A small multi-label image tagger, trained from scratch.
Model: norm layernorm, layers 14.
Data: 88335 training examples, 44.6 epochs.
Rows from block 8 of a small multi-label image tagger, named by matrix and row number. Rows with one number belong to one neuron. Each number is 128 + 24 x the weight over its row's rms, rounded and kept within 0 to 255. All counts start at 0.
After each neuron's rows are labels from the 100 images, of 14848, where the neuron reaches its largest size: "strongest on" is what is common among them; "place" is the part of the image that holds the peak. Only what is clearly more common there than usual is listed. The data: telescope images of galaxies (Galaxy Zoo DECaLS).
# u: gMLP up (value half) (model.blocks.8.mixer.u.weight, 512x256), inputs 172-255
# v: gMLP up (gate half) (model.blocks.8.mixer.v.weight, 512x256), inputs 172-255
# out: gMLP down (model.blocks.8.mixer.out.weight, 256x512, transposed), outputs 172-255

u.391 [135 123 142 169  87  81 132 164 148 125 126 169 103 110  77 157 148 145 130 165 154 139 164 129 196 122  89 151 147 118 173 132  95 118 124  99 113  92 114 117 141 137 162 110 115  92 134  77 150 113 136  80 115 150  76 152 145 130 146 150 123 108 111 120 130 106 121 128 112 167 116 165 128 136 129  77 127 134  84 155 188 118 119  99]
v.391 [148 144 112 126 163 131 126 141 134  92 140 161 124 134 147  89  90 122  98 112 125 140  83 163 114 123 162 149 107 125 106 161 132 143 136 137 167 123 162 172 101 106 107  72 130  99 146 112 128 125 112 109  62 114  85 132 143 139 109 126 151 136 121 156 146 131 140 144  96  91 161  83  95 103 110 109 117 161 106 125 112  97  85 124]
out.391 [105  96  89  88 122 143 155  99  79  98 121 121 151 123 142 138 152 137 147  87  63 103 137 129 139 131 119 151 138 140 106 160 112 124 123 149 116  97 127 157  96 128  81 124 149 154 123 175 177 101  96 154 123 142 104 157 122 128 122 150 121 105 155 127 161 133 120  75 117 107 165 140 134  67 164 139 102 141  97 127 155 176 118 174]
strongest on: roundness: cigar-shaped
place: centre

u.393 [ 80 144 124 155 108 135 130 141 142 139 133 123 165 145 106 128 127 140 134 122 103 109 183  94 167 152 113 145 158 157 131 115 100 165 136 103 144 114 164 110 112 111 155 111 187 128 104 145 132 152 142 115 102 133 138 142 139 111 138 133 148 126 137 148 150 138 147 100 111 130 140 147 189 107 129 166 124 134 110 177  87 128 142 130]
v.393 [109 115 149 122 140 110 157 121 106  95 109 139 121 164 123 124 131  98 144 118 116 147 121 136 121 101 155 111 104 107 166 183 121 131 172 113 112 117 183  68 126 128 152 166 157 161 130 105 130 140 155 146 163 105 137 126  94 144 146 122 105 183 133 144 132 107 170 162 133 153 168 133 127 139 118 133 139  60 141 172 128 133 115 136]
out.393 [160 188  96 180  93 132 159 117 108 169 146 164 107 158 137 133 132 114 125 137 122 119 114 110 112 129 142  96 182 115 159 113 194 143 136 144 124 132  62 121 150 124  99 123 142 159 116 170 158 126 130 119 133 160 122 109 123 146 142  96 151 131 123 136 141 122 110  68 172 141 115 137 135 115 118  92 127 128  86 107 129  86 108 129]
strongest on: edge-on disk: yes; roundness: cigar-shaped
place: centre

u.200 [ 81 147 152 135  93 156 137 143 143 141 105 124 118 133 113 129 115 117 104 121 132 142 158 135 152  80 147 113 123 166 140 131 103 157 137 154 163  94 112 149 138 110  89 111  64  95  88 165 122  75 131 129 133 152  75 148 116 149 108 111 172 140 123 151 129 104 120 120 126 145 128 102 149 151 106 132 154 114 139 178 177 153 132 109]
v.200 [162 117 129 147 117 106 115 119 161 121 151 133 129 181 108 113 143 168  99 113 121  99 136 159 116 133 128 125 114 134 143 131 110 122 133 143 111 132 105 161 104  70 112 143 149 136  91 122 168 123 139 135 146 151 112 114 116 104 116 110 147 153 143 127 127 183 109 120 121 128 129 127  85 125 150 161 138 132  75 122 173 128 122  97]
out.200 [129 101 102  93 112 142 158 173 108 137 183 108 118  93 140  96 139 115 133 160 132 137  87 156 103  98 153 113 108 118 119 151 144 129 159 143 117 114 103 158 132 132 126 155 131 194 108 131  90 159  72 106  89 168 171  83 137 128  96  76  79  91 140 122 154 127 146 134 125 154 103 141 126  91 136  97 118 133 108 136 140 116 108 153]
strongest on: spiral arms: yes
place: centre

u.32 [112 104 127 105  90 161 128 106 129 103 110 113 141 129  95 135 151 162 125 128  71  95 158 162 110  94 158 140  85  87 139 131  98 164 140  81 140 130 116  56 153  90  98 155 159 133 134 164 113 128  95 128 112 169 108 104 152 144 165 158 145 143 123 159 165 137 133 122 144 118 151  92 130 134 138 141 122 138 165 140 137 153 111 136]
v.32 [143 126 125 157 107 112 153 163 143 139 136 138 141 100  92 145 115 140 112 136 169 139 119 126 138 142 115 111 135 143 121 126 114  90 154 163 162 141 160 112  90 132 125 100 171 131 174 145 110 126 133 142 138 127 121 149 156 124 108 129 138 136 116 131 122 111 130 137 109 114 142 111 163 142 120 112 128 140 124 121 104 127 120 141]
out.32 [112 144 121  97 149 147 119 115 119 114 156 160 148 121 161  72 109 126 141 124 141 144 106  78 133 144 128 156 116 132 149 135 153 145 161 152  87  68 135 116 144 132 132 146 124 156 117 133  86 134  97 101 156  98 126 146 126 111 115 145 173 120  92  61 100 112 160 107 144 156 128 158 112 106 156 124 168 116  93 117 132  76 120 173]
strongest on: edge-on disk: no; bar: no
place: centre

u.347 [121 129 117  97  98 139 125 112 146 121 119 116 130 108 158 129 106 100 124 134 117 146  95 142 117 140 128 137 161 131  69 105 136 150 101 130 141 121 145 143 154 165 120 146 115 151 117 138 131 117 104 129 157 132 134 165 125 155 137 137 134 145  72 167 157 138  82 172 149 132 126 120 148 109 101 167 131  90 146 120 149 153 126  85]
v.347 [130 157 160 136 122 141 103 112  95 136 127 107 141 178 103 101  73 116 112 120 152 119  80 105 129  89 156 118 150  82 101  98  84  94 133 140 137 139 129 104 142 116 117 148 134 188 114  96 100 113  78 138 138 149 128 116  94 164 119 122 130 173 137 148  79  88  85 127 123 135 101 150 133  79 133 171  62 183 128  93  85 138 131 166]
out.347 [145 126 107 134  96 114  97 117 105 157 145 156 148 151  84 156 123 146 128 161 154 143 120 141 137 115 141 145 141 159  88  85 125 127 117 155 170 123 143 131  84 110 112 112 128 158 122 124 148 115 140 144 131  91 112 129  95 100  99 172 116 133 126  98 131 135 143 138 114 138 118 152 125 185 106 158 106 153 138 131 145 112 113 161]
strongest on: roundness: cigar-shaped; edge-on disk: yes
place: centre

u.329 [110 132 181 109 114 118 132 148 160 143 136  95 126 143 143 123 135 109 114 130 127  91 145 131 113 118 157 132 152 157 171 124 114  96 172 120 132 106 109 114 156  85 100 152 136 135 126 113  85 146 120 142 141 147 189 119 130 141  91  99 149 123 177 116 129 128 135 149  79 120 135 121 115 132 140 143 133 143 138 172 127 100 135 134]
v.329 [161 131 155 109  69 116 136 107 100 132 156 124 129 131 124 124 113 109 142 148  90 114 164 126 114 142  94 114 148 156 112 141 143 123 133 159  93 108 148 127  94 108 123 144 159 130 123 119  83 121 120 136 109 185 155 106 120 148  94 156 105 142 154 162 140  76 141 156 123 166 135 121 123 192 141 165 144 174 137  90 159 128 128 113]
out.329 [151 141 131 132  98 142 112 102 122 110 146 143 131  96 132  65 146 105 160  98 131 143 140 139 141 178 105 134 115 149 130 122  94 168 125 138 162 175 155 108 115 154 165 112  95 153 102 103  86 164 157 120 125 157 128 119  96 101 111 107 148 146 111 130 132 118 104 133 156  92 163 129 123 133 209 156 147 142 150 153 120 152 147 153]
strongest on: spiral arms: yes
place: bottom right

u.414 [115 126 141 150 124 119 129  91 128 144 132 140 104 152 146 115 146 154 116 148 108  99 125 130 127 119 131 162 151 108 107  99 146  95 130 133 140 121 114 150 123 126 129 154 104 132 148 158 134 124 160  88 129 139 132 159 117 107 165 108 137 120 116 120 142 139 119 140 111 129 108  89 106 150 137 146 128 157 134 119 119 181 129 137]
v.414 [129 116 101 178 151 192 122 121 123 148 105 137  53 115 153 145 103 150  74 106 101 116 122 131 145 126 132 131  98 113 126 155 135  88 145 111 114 142 142 152 126 145 111 134 155 121 182 137 137 115 140  98 143 138 144 120 112 135 137 124 137 113  83 124 134 133 157 170 107 137 144 104  98 130 162 113 128 160 147 119 111 106 141 124]
out.414 [124  88 163 107 113 129 106 150 131 153 163 110 143  77 162 140 170 113 156 122 150  93 152 115 125  96 121 100 118 120 155 145 133 160 138 133 176 148 124 106 122 112 155 150 109 124 121  97  93 141 159 169 101 105 117 155 112 153 151 133  97  85 174 122 123 113 102 121 163 117 193 141 125 154 105 142 122 129 126 123 118  93 116 101]
strongest on: shape: featured or disk
place: centre

u.258 [133 138  98 130 103 107 121  98 138 164 111 125 123 117 148 104 115 114 138 128 154 129 129 139 112 160 170 148 109 124 126 138 144 139  85  94 128 165  88 141 104 121 140 107 114 131 125 108 126 103 135 143 145  71 103 148 124 162 113 145 104 131 100 110 144 141 125  96 110 124  84 116 137 115 109 109 186 136 105 129 104 151 115 160]
v.258 [134 193  91 137 140 154  98  85 168  74 138 153  72  85 124 128  99 130  98 136 122 154 104 130 140 118 160 121 136 138  65 126 104 109 117 159 123 120 131 129 147 120 150  93 129 123 107 139 130 141 120  81 114 133 141  68 149 140 122 139 114  78 157 131 123 126 123 126 156 126  97 148  94 162 116  72 105 112 132 139 165 156 167  88]
out.258 [153  89 154 156 124 131 141 128 125 119 167 127 153 159 124 154 149 138 133 104 120 169 172 123 182 114  87 129 115  76 160 116  92 123 124 165 137 136 113 140 165 127 130 136 155 174 130 154 187 149 162 151 111 128 146 105 115 113 119 123  97 106 107  88 137 139 129 124 167 129 182 108 135 149 118 145 104  90 115 122 153 136  82 142]
strongest on: roundness: in between
place: centre

u.412 [119 163 138  90 148 195 105 138 147  85  92 141  86  97 105 141 139 127 159 105 151 117 140 121 122  79 147 130 186 147 153 164 102 122 148  73 115 103 136 156 146 114 135 138 114 158 140 145 151 115 123 126  94 146 110 135 131 165 138 145  90 131 166 125 141 132 116 146 118 168 111 124 142 143 161 116 104 144 147 128 111 103 107 154]
v.412 [141 134 160 114 156 100 129 144 133  69 126 143 134 142 116 140 172 142 161 120 170 101  94  86 180 159 106 170 104 139 104 184 139 150 106 134 137 106 150 118 138  99 130 157  93 139 135 121 135 108 182  98 107 144  92 109 148 163 116  89 105 135 197 110 122 127 194 148 140  71 138 123 123 139 112  86 114 118 136 137 122  91 129 127]
out.412 [133 172 147 171 123 125 141  94 161 108 123 145 161 112  72 109 123 153 145 118 133 133 120 141 127 138 135 157 111 110 129 108 132 128 132 143 125 127 148 109 124 142 154 199 144 147 135 122 117 139 146 126 134 108 124 111 142 107 134 163 134 108 113 109 176 157 120 106 101 152 143 111 177 100 128 111 155 162 149 114 131 140 161  90]
strongest on: edge-on disk: no; merging: merger
place: centre

u.149 [148 128 105 116 191 118 130 140 138 129  76 141 118 123 135 147 123 115 141 127 111  99 149 138 114 100 121 133 141 175 118 112 155  95  89 175 180 159 117 149 135 130 173 119 149 131 119 114 138 118 148 152 138 158 161 127 122 161 143 130  86 150 120 110 132  92 145  97 139 120 144 135 115 143 118 134 150  79 125 133 116 123 167 146]
v.149 [169 177 115 122 155 163 133 147  94 158 169 107 105 111 135 110 127 167 154 134 107 124 119 122 112 151 167 156 154  98 143 142 122 154  88 133 119 134 115  95  89  98 133 130 138 132 138 159 150 158 145 135 116 104 127 114 165 169 115  85  91  96 123 134 133 151 168 109 118  90  99 118 136 168  69 170 131 105 121 144 108 164 102 118]
out.149 [ 83 147  90 105 122 154 133 147 104 111 114 134 154 146 114 114 165  67 134 106 138 105 116 134 139 174  99 176 168  88 149 149 118 106 123 133 121 142  86 132 109 159 121 173 114 148 130  97 143 122 135 118 134 150 115 122 147 122 161 169 114 117 102 125 107 139 133 124 131 143 170 109 115 145  73 156 115 146 117  88 137  92 111  93]
strongest on: roundness: in between
place: centre

u.140 [152 142 147 139 133 117 142 108 114 160 114 151 108 114 119 130  77  68 132 131 104 110  70 118 150  95 116 135 161 136  99  54 153 133 150  88 119 123  99 100 110 127 131 149 145  98 122 117 112 114  90 143 123 125 134 116 164  91 183 144 121 143 117 147 156 138 109 126 136 120 152 173 127 155 161 120 135 166  92 116 151 141 145 130]
v.140 [104  93  93 121 126  80 106 141 144 126 165 140 108 124 119 131 149 119 122 113 179 147 138  81 133 115 121 118  97 138 168 119 148 132 123 106 125 111 127  75 147 138 142 109 126 122 133 154 140 123 105 101 132 127 115 103 129 105 105 146 114 133 126 125 104 100 131 122  94 149 168 134 107 142 149 145 118 156 126 180 141  75 111 108]
out.140 [103 127  99 168 120 111 129  86 142 133  87 128  97 165 115 118 166 136 145 122 151  95 145 123 157 158 121 109 181  94 121 150 158 115 125  94 141 124 130 185  86 121  89 120 152 140 143 117 104 120 114 119 114 128 135 177 108 156 116 119 151 136 108 125 118 116 120  93 128 158 125  98  86  79 137 134  96 128 118 123 129 150 140 145]
strongest on: edge-on disk: yes; roundness: cigar-shaped
place: centre

u.509 [144 137 153 119 126 102 128 144 113 187  98  91 117 134 114 135  83  94 106 123 157 100 102 164 187 136 144 103 140 168 123 116 125  84 145 110 139 149 119 136  66 132 117 131 143  97  88 130 136 115 128 178 142 117  98 149 149 117  93 147 143 163 143 142 165 138 100 110 110 155 153 170 105 149 120 138 108 153 110 115  88 112 114 130]
v.509 [126  88 107 140  92 102 163 137 160 133 144  97 147 123 157 154 139 145 128 130 133 145 116 141 100 131 134 156 157 118 110 159 124 136 151 146 162  90 132 159 119 170  52 125 159 125 141  63  94 115 147 159  99 153 100 131 120 140 172  72 149  98 133 154 136 115 117 154 167 120  92 106 116 121 140 112 117 139 160 143 160  77 164 111]
out.509 [102 138 122 122 108 100 106 149 143  95  95 130 160 111 137 108 170 138 113 154 108 127 169 140  76 129 140 173 101 114 122  99 106 175 132 123  66 132 114 111 156 113 107 114 141 140 172 145 160 140 148 138 107 198 158 111 153 134 178 129 175 118 172 137  90 155 130 152 106 120 125  68 152 126 133 107 130  77 171 140 123 120  93 165]
strongest on: roundness: cigar-shaped
place: centre

u.402 [116 132 154 168 129 138  97 101 111 157  92 137 129 147  93  46 106 145  95 104 115 135 187 110 136 114 134 168 101 121 154 128 132 150 104 134 160 105 117 134  62 114 116 126 124 141 100 159 137  96 112 134 126  66  85 138 161 136 120 113 134 110 140 148 149 148  96 116 107 135 130 150 141 139 119 119 135 136 157 107 129 140 123  70]
v.402 [ 92 114 157 156 157 118 134 123 120 107 134  86 164 148 109 111 129 146 143 186 123 147 176 132 103 127 107 106 150 116 103 141 105 122 141 139 128 175 109  60 126 111 137 141  89 140 105  84 172  91 100 155 161 124 151  93 141 153 110 133 103 134 116 105 124 141  93 122 155 132 180  92  99 170 142 132 147 128 150 104 122 139 118 144]
out.402 [146 166  98 144 138 148 133 132 119 130 134 146 132 155 137 102 139 138 148 135 131 124  66 114 100 123 140 163 127 112 117 106 110 109 102 133 161 172  98 136 176 149 137 152  94  97 132 113 134 167 129 135 116 134 124 117  80 123  85 139 172 114  93 157 150 123 127 116  99 126  82  90 156  97 169 151 101 144 108 122 119 128 168 149]
strongest on: shape: featured or disk; edge-on disk: no; bar: no
place: centre

u.285 [118 169 164 129  64 124  89 159 139 117 121  96 103 109  96 136 160  62 133 162 141 120 131 139 146 114 120 147 169 101 135 132 146  95 131 150 147 123 124 134 159 125 109 120 161 139 133 139  99 107  82 176 109 127 132 108 129 175 118 116 114 148 102 127 106 139 143  97 138 168 134 153 110 134  86 156 156 157 116 157  80 112 123 138]
v.285 [117  89 146 126 128 107 106 149 108 142 157 119 111 119 135 100 168 172 110 130 106 139 141 136 140 152 136  65 174 114 112 147 106 133 124 122 139 140 120 130 108 135 145  61  99 109 140 160 133 149 103  79 119 135 165 116 164 110 128 132 131 141 137 114  91 140 131  66 136  84  97 153 127 154 132 158 138 114 138 130 115 160 133 136]
out.285 [156 142 149 147 150 151 110  70 129 151 207 179 127 119 135 126  98 126 140  86 104 111 139 136 143 186 158  88 183 123 154 114  90 150  56  94  93 106 107 147 114 155 144 122 128 109 122 163 122 140 142 127  98 129 117 118 131 112 143 104 201  85 147 121 146  95 138 144 132 113 117  67 129 174 123  99 137  89 108 128 148  92 112 112]
strongest on: edge-on disk: yes
place: centre

u.228 [ 76 156 145 111 142  98 127 128 118 174  93 102 130 122 163 106  95 112 149 110 127 152  85 102 141 150 167 182 134 152 118 116  78 127 140  99 128 109  77 125 123 131 107 144 122 151 112 131 124 108 142 103  97 178  97 114 134 103 116 127 145 147 105  88 112 114 121 142 117 130 141 126 100 139 140 143 107 166 152 127 126 139 152 126]
v.228 [103  89 111 110 154  89 151 126 154  93 120 133 131  86 103 126 101 143 148  95 195 119 163 125 126  95 152 127 146 178 133  94 168 154 103 140 128 133 126 118 163 110 103 133 133 118 144 128 108 133 120 123 113 119 121  99 106 115 156 108  91 105 143 127 119 158 133 137 138 101  77 129 111 117 151 199 101 128 154 168 143 145 172 151]
out.228 [124 116 142 136 122 136 160 106 125 101 140 126 100 163 124  91 111  99 122 116 100 149 157 127 111 153 136 101  96 115 182 106 155 117 112 136 134 118 157 178 146 113 158 127 102  81 126 122 120 136 120 102  83 148 109 171 122 102 178 125  87 159 111 163 124 167 123 117  79  95 138 121 157 114 136 157 161 168 151 104 105 145 132 166]
strongest on: edge-on disk: yes; roundness: cigar-shaped
place: centre

u.342 [128 117 123 147 101 108 167 125  84 134 141 121 144 151 144 125 124 168 198 155 130 115 135 164 124 113 159 168 152 135 135 125 108 105 130 114 145  81  72 138 102 124  84 126 122 123 126 132  70 136 138 139 107 123 143 164 135 144 154 114  68 118 160 136 121 154 150 165 140  93 119  77 158 140 110 103 110 124  70 112 101 118  99 179]
v.342 [134 128 128 166 127 113 117  89 100 152 115 110 130 118 151 120 131 101 141 121 118 133 141 146 157 141 102 123 127 162 126 108 136 130 157 142 100 144 112 103 112 115  85 113 123 144 175 119 141 131 163 110 146 147 128  75 102 141  93 153 127 155  98 101 112 155 151 120 142 137 179  98 129 160 121 136 143 174 111 138 125 141 130 134]
out.342 [162 162 102  93 108 130 118 111 134 115 154 110 133 115 142 211 123 116 114 134 151 136 144  85 110 152  87 131 134 119 119 130  90 119 100 148 137 153 165 132 134 137 114 132 156 130 130 147 153 127 130  69 146 113 104  72 122 138 145 170 146 108 111 140 129 118 104 125  89 161 114 182 106 121 144 124 129 175 154 110 128  88 129 137]
strongest on: roundness: in between
place: centre

u.294 [ 78 124 133  87 123 117 103 178 127 134 127 102 124 151 155 132 141 120 120 103 146 157 113  82 103 134 133 130 147 101 139 122 156 141 145 149 154 143 131  71 177 168 145 111 158 148 142 138 138 134 156  92 174 138 120  84 102 168 129  64 114 144 106 126 114 170  97 123 150 149 148 126 157 178 124 111 139 112 122  83 130 122 167 142]
v.294 [169 138 135 142  96 108 147 138 161 107 121 158  89 125 126 151 148 152 123 104  92 134 145 115 147  96 135 120 142  90 146  85 109 113 174 104 133  89 173 182 149 154  77 114 133 105  90 127 173 135  75 108 134  96 121 142 102 162 105  97 148 136  82 161 152 121 141 126 170 115 112 133  89 110 171 115 169 107 111 123 127 109 188  89]
out.294 [156 123 144  84 157 107 125 169 155  74 136 117 143 130 127 135 108 132  90 102 106  76 118 122 142 137 127 141 146  96 114 118 133 141 114 125 123 128 154 158 126 152 129 151 131 140 142  86 140 100 139 115 129 143 163 154  96 111 105 159 149 113 138 152 133 125 140  93 158 129 109 158 105 122 119 129 160 131  94 135 136 180 116 102]
strongest on: roundness: cigar-shaped
place: centre

u.254 [142 170 133  78 181 146 112  95 143 108 134 134 123 142 133 149 126 125 138  79 114 113 127 149 122 125 129 116 135 157 159 101 119 113 113 135 129  82 108 188 130 129 119 136 115 166  97  98 143  90 164 164 126 151 145 146 150 169 133 108 126 129  99 151 133 105 105 119 105 156 179 167 160 180 124 152 105 149 157 140 119 125 127 106]
v.254 [121  99  95  89 119 104 120 134 110 184 133 124 121 102 170 174 112  78 146 102 125 108 137 145  87 136 171 129 118 143 104 132 113 118 138 115 151  98 107 116 141 145 128 137  86 131 104 119  87 126 114 139 122 125 148 169 169  89  82 122 121 165 185 151 150 183 128  78 103 134 162 103  92  94 146 135 106 112 113  80 116 181 102 145]
out.254 [121 110 134 151 132 153  96 149  62 152 146 119 152 129 127  98  95 138 105 166 142 138 152 103 139 165 105 175 126  91 136 107 104 134 178 131 100 147  99 113  95 131 108 103 126 149 135 161 134 148 130 157 148 137 154  49  97 152 126 148 161 106  94 126 148 159 135 122 133 116 119 132 124 102 116  88 126 101 120 121 137 124  88 139]
strongest on: roundness: in between
place: centre

u.157 [108  99 105 110 120 179 122 113 156 177 130 146 129 142 176 109 153 138 141 142 103 132 124 153 105 115 133 102 134 146 142 146 172 125 131 120 116 135 143 143 124 100 137 130 158 124 165 174 136 156 117 121  98  93 106 119 131 134 139 134 102 136 163 129 128  89 168 133 128  78 146 115  74 108 141 138 123 109 122 157 146 141 118 135]
v.157 [121 118 107 114 131 148 120 141 148 123 149 150 103 129 124 142 143 147 130 151  88 127 129 162 136 114  84 144 128 123 174 116 150 141 133  81 161 101 157  90 127 142 110 155 142 132 127 153  88 128 159 115 117  85 113 142 164 173 116 122 122 141 124 142 120 137  96  93 145 104 145 161 121 166 145 164  86 124 108 101 122 107 141  94]
out.157 [132 124 156  81 123  86 136  75 127 121 126 104 141 144 114 163  84 128 145 150 118 156 111 131 127 131 133 139 140  89 142 163 110 164 158 176 163 129 167 136  99 155 104 100 138 106 158  95 125 136 181 151 133 155 123 168 144  77 147 132 121 131 105 108 157 111 114 113 149 136 111 108 128  70 125 151 136 128 128 126 130  88 103  75]
strongest on: spiral arms: yes
place: centre

u.407 [113 127 107  95 129  98 121 142 143 154 169 111 146 100 136 148 122  94 115 131 152 133 156 152 112 142  97 132 132 132  99  99 140 136 122 121  98 173 147 151 135 134 155 102  93 171 112 156 125 184 171 145 110 114 130 113  90 122 167 157 150 146 164 101 124 150 118  95 161 113 113 173 137 105 122 146 119 196 157 140 156 121 116 141]
v.407 [127 140 126 138 114 136 173 135  95 134 151 130 143 153 113 126 127 100 121 154 186 173 106 118 132 138  98 142 103 129 129 122 138 127 121 146 139 152 119 159 139 121 139 124 125 155 112 108 115 171 147 148 116 139 191 163 160  68 135 156 122 108 123 105 124 156 114 107 128  90 114 163 121 129 127  96  90 134 135 128 105 116 130 184]
out.407 [153 159 126 154 112  78 108 149  90 106 120  64  97  79 105 122 127 108 161 139 102 149 116 134 195 140 197 106 109 100 115 108 156 125 130 138 138 118 143 125 106 138 132 148 156 119 157 110 113 142 128  99 129 160 111 118 154 126 133 119 104 119 104 110 153 141 119 123 145 125 152  84 122 128 103 118 131 146 123 140 153  95 166 136]
strongest on: edge-on disk: yes
place: centre

u.135 [154 138 106 144 183 135 128 137 150 116 122 142 146 139 104 144  60  99 156 102 161 133 160  91 146 148 143 166  95 146 111 173 167 124 104 143 146 114 105  98 164 118 148 127 188 132  81 134 138 167 138 115 104 149 133  96  96 136 147 151 110 109  93 138 154 144 124 155 121 142 126 160 162 145 124 176 154  91 131 122  84 131 138 155]
v.135 [110  87 141 119 131 125 159  81 128  92 109 109  84 103 158 177 152 118 124  72 133 153 135 147 161 138 145 159 131 145 161 104 150 158 108 172 130 141 119 148 103 145 153 170 160  96 128 140 130 134 134 142 141 117 139  96 115 123 137 173 119 134 124 144 132 117  82 120 123 114 136  88 129 152 156 159 135  96 148 148 161 125 107  87]
out.135 [144 131 138 151 150 121 161 104 120 197 105 128 117 140 125 144 147 105 147 159 104 151 109 136 169 154 165 121 162 147 130 125  98 108  91 108 137 113  68 141 126 123  88 140 133 127 137 102 131 126 121 116 151 144 110 117 140  70 142 104 166 144 156 131 119 115 132  97 120 155 120 117 117 109 155  86 108 172 188  77 138 117 143 133]
strongest on: edge-on disk: no; spiral arms: yes
place: centre

u.25 [123 116 122 122 128 147 131  94 131 154 108  88 126 139 121 123 158 144 164 139 152 159 118 157 161 191 143 104  98 114 123 136 104 134 136 146 136 124 130 101 135 122 116 124 128  97  87 100 122 127 172 137 119 100 136  58 135 153 147 125 113 142 131 149 108 126 111 144 143 135 157 167 149 160 107 128 153 119  98  99 144 126 119 103]
v.25 [118 132 125 119 118 165 125 121 121 164 126 119 149 147 111  76 147 119 107 114 163 170 148 180 106 161 120 112  93 148 154 118 146  81 106 113 152 110  98 122 143 141 100 118 132 133 103 113 205 129  83 107 124 127 137 107 133 145 116 128  83 113 185 131 139 112 148 107 128 129 164  95 104 155 113 109 135 143 138 133 154 151  91 100]
out.25 [144 140 144 115  68 134 111 139 120 145 137  78 150 121 155 152 127 109 121 119 141 137 146 155 170  96 113 114 116 114 106  84 127 137 110 127 124 145 129 178 148 131 145 123 133 130 139 125 108 158 143 116 108 113 104  92 123 144 167 143 116 160 101 123 134 132 124 129 138 121 162 145 140 115 146 150 167 170 116 119 126  87 115 150]
strongest on: spiral arms: yes
place: middle right

u.287 [133  83 144 138 138 141 123 122 150  93  56 115 130  84 141 153 115 125 140 122 118 159 141 161 130 108 173 130 135 121 133 175  85 150 153 139 165 126 100 157 148 106 111 122 138 151 126 130 157 125 111 170 112 134 143 122 151 119 128  83  85 104 144 108 135 102 129 132 108 131 114 127 109 157 132 137 127 132  97 159  84 158  86 142]
v.287 [140 141 129 118 124 123 114 119 136 125 128 109 136  58 161 149  94  98 128 129 110 144  76 123 132  87 117 117 161 129 140 109  98 134  89 131 159  92 113 129 133 141 103  94 108 125 116 160 138 111 121  95 159 128 105 125 117 132 148 149 133  92 139 119 126 142 144 123 114 161 171 129 127 132 117 134 130 143 137 116 129 109 109 137]
out.287 [113 141 106 149 112 117 114 115 130 144 169 110 130  90  90 112 123 123 151 155 153 107 165  95 152 104 150 109  97 129 137  90 139 114 106  79 133 125 163 136 137 157 123 158 113 120 106 155  80 129 134 106 153 143 101 105 129 139 125 133 160 101 154 106 109 164 139  94 126 168 128  81 121 103 109 127 115 100 133 138 144 110 150 143]
strongest on: roundness: cigar-shaped
place: centre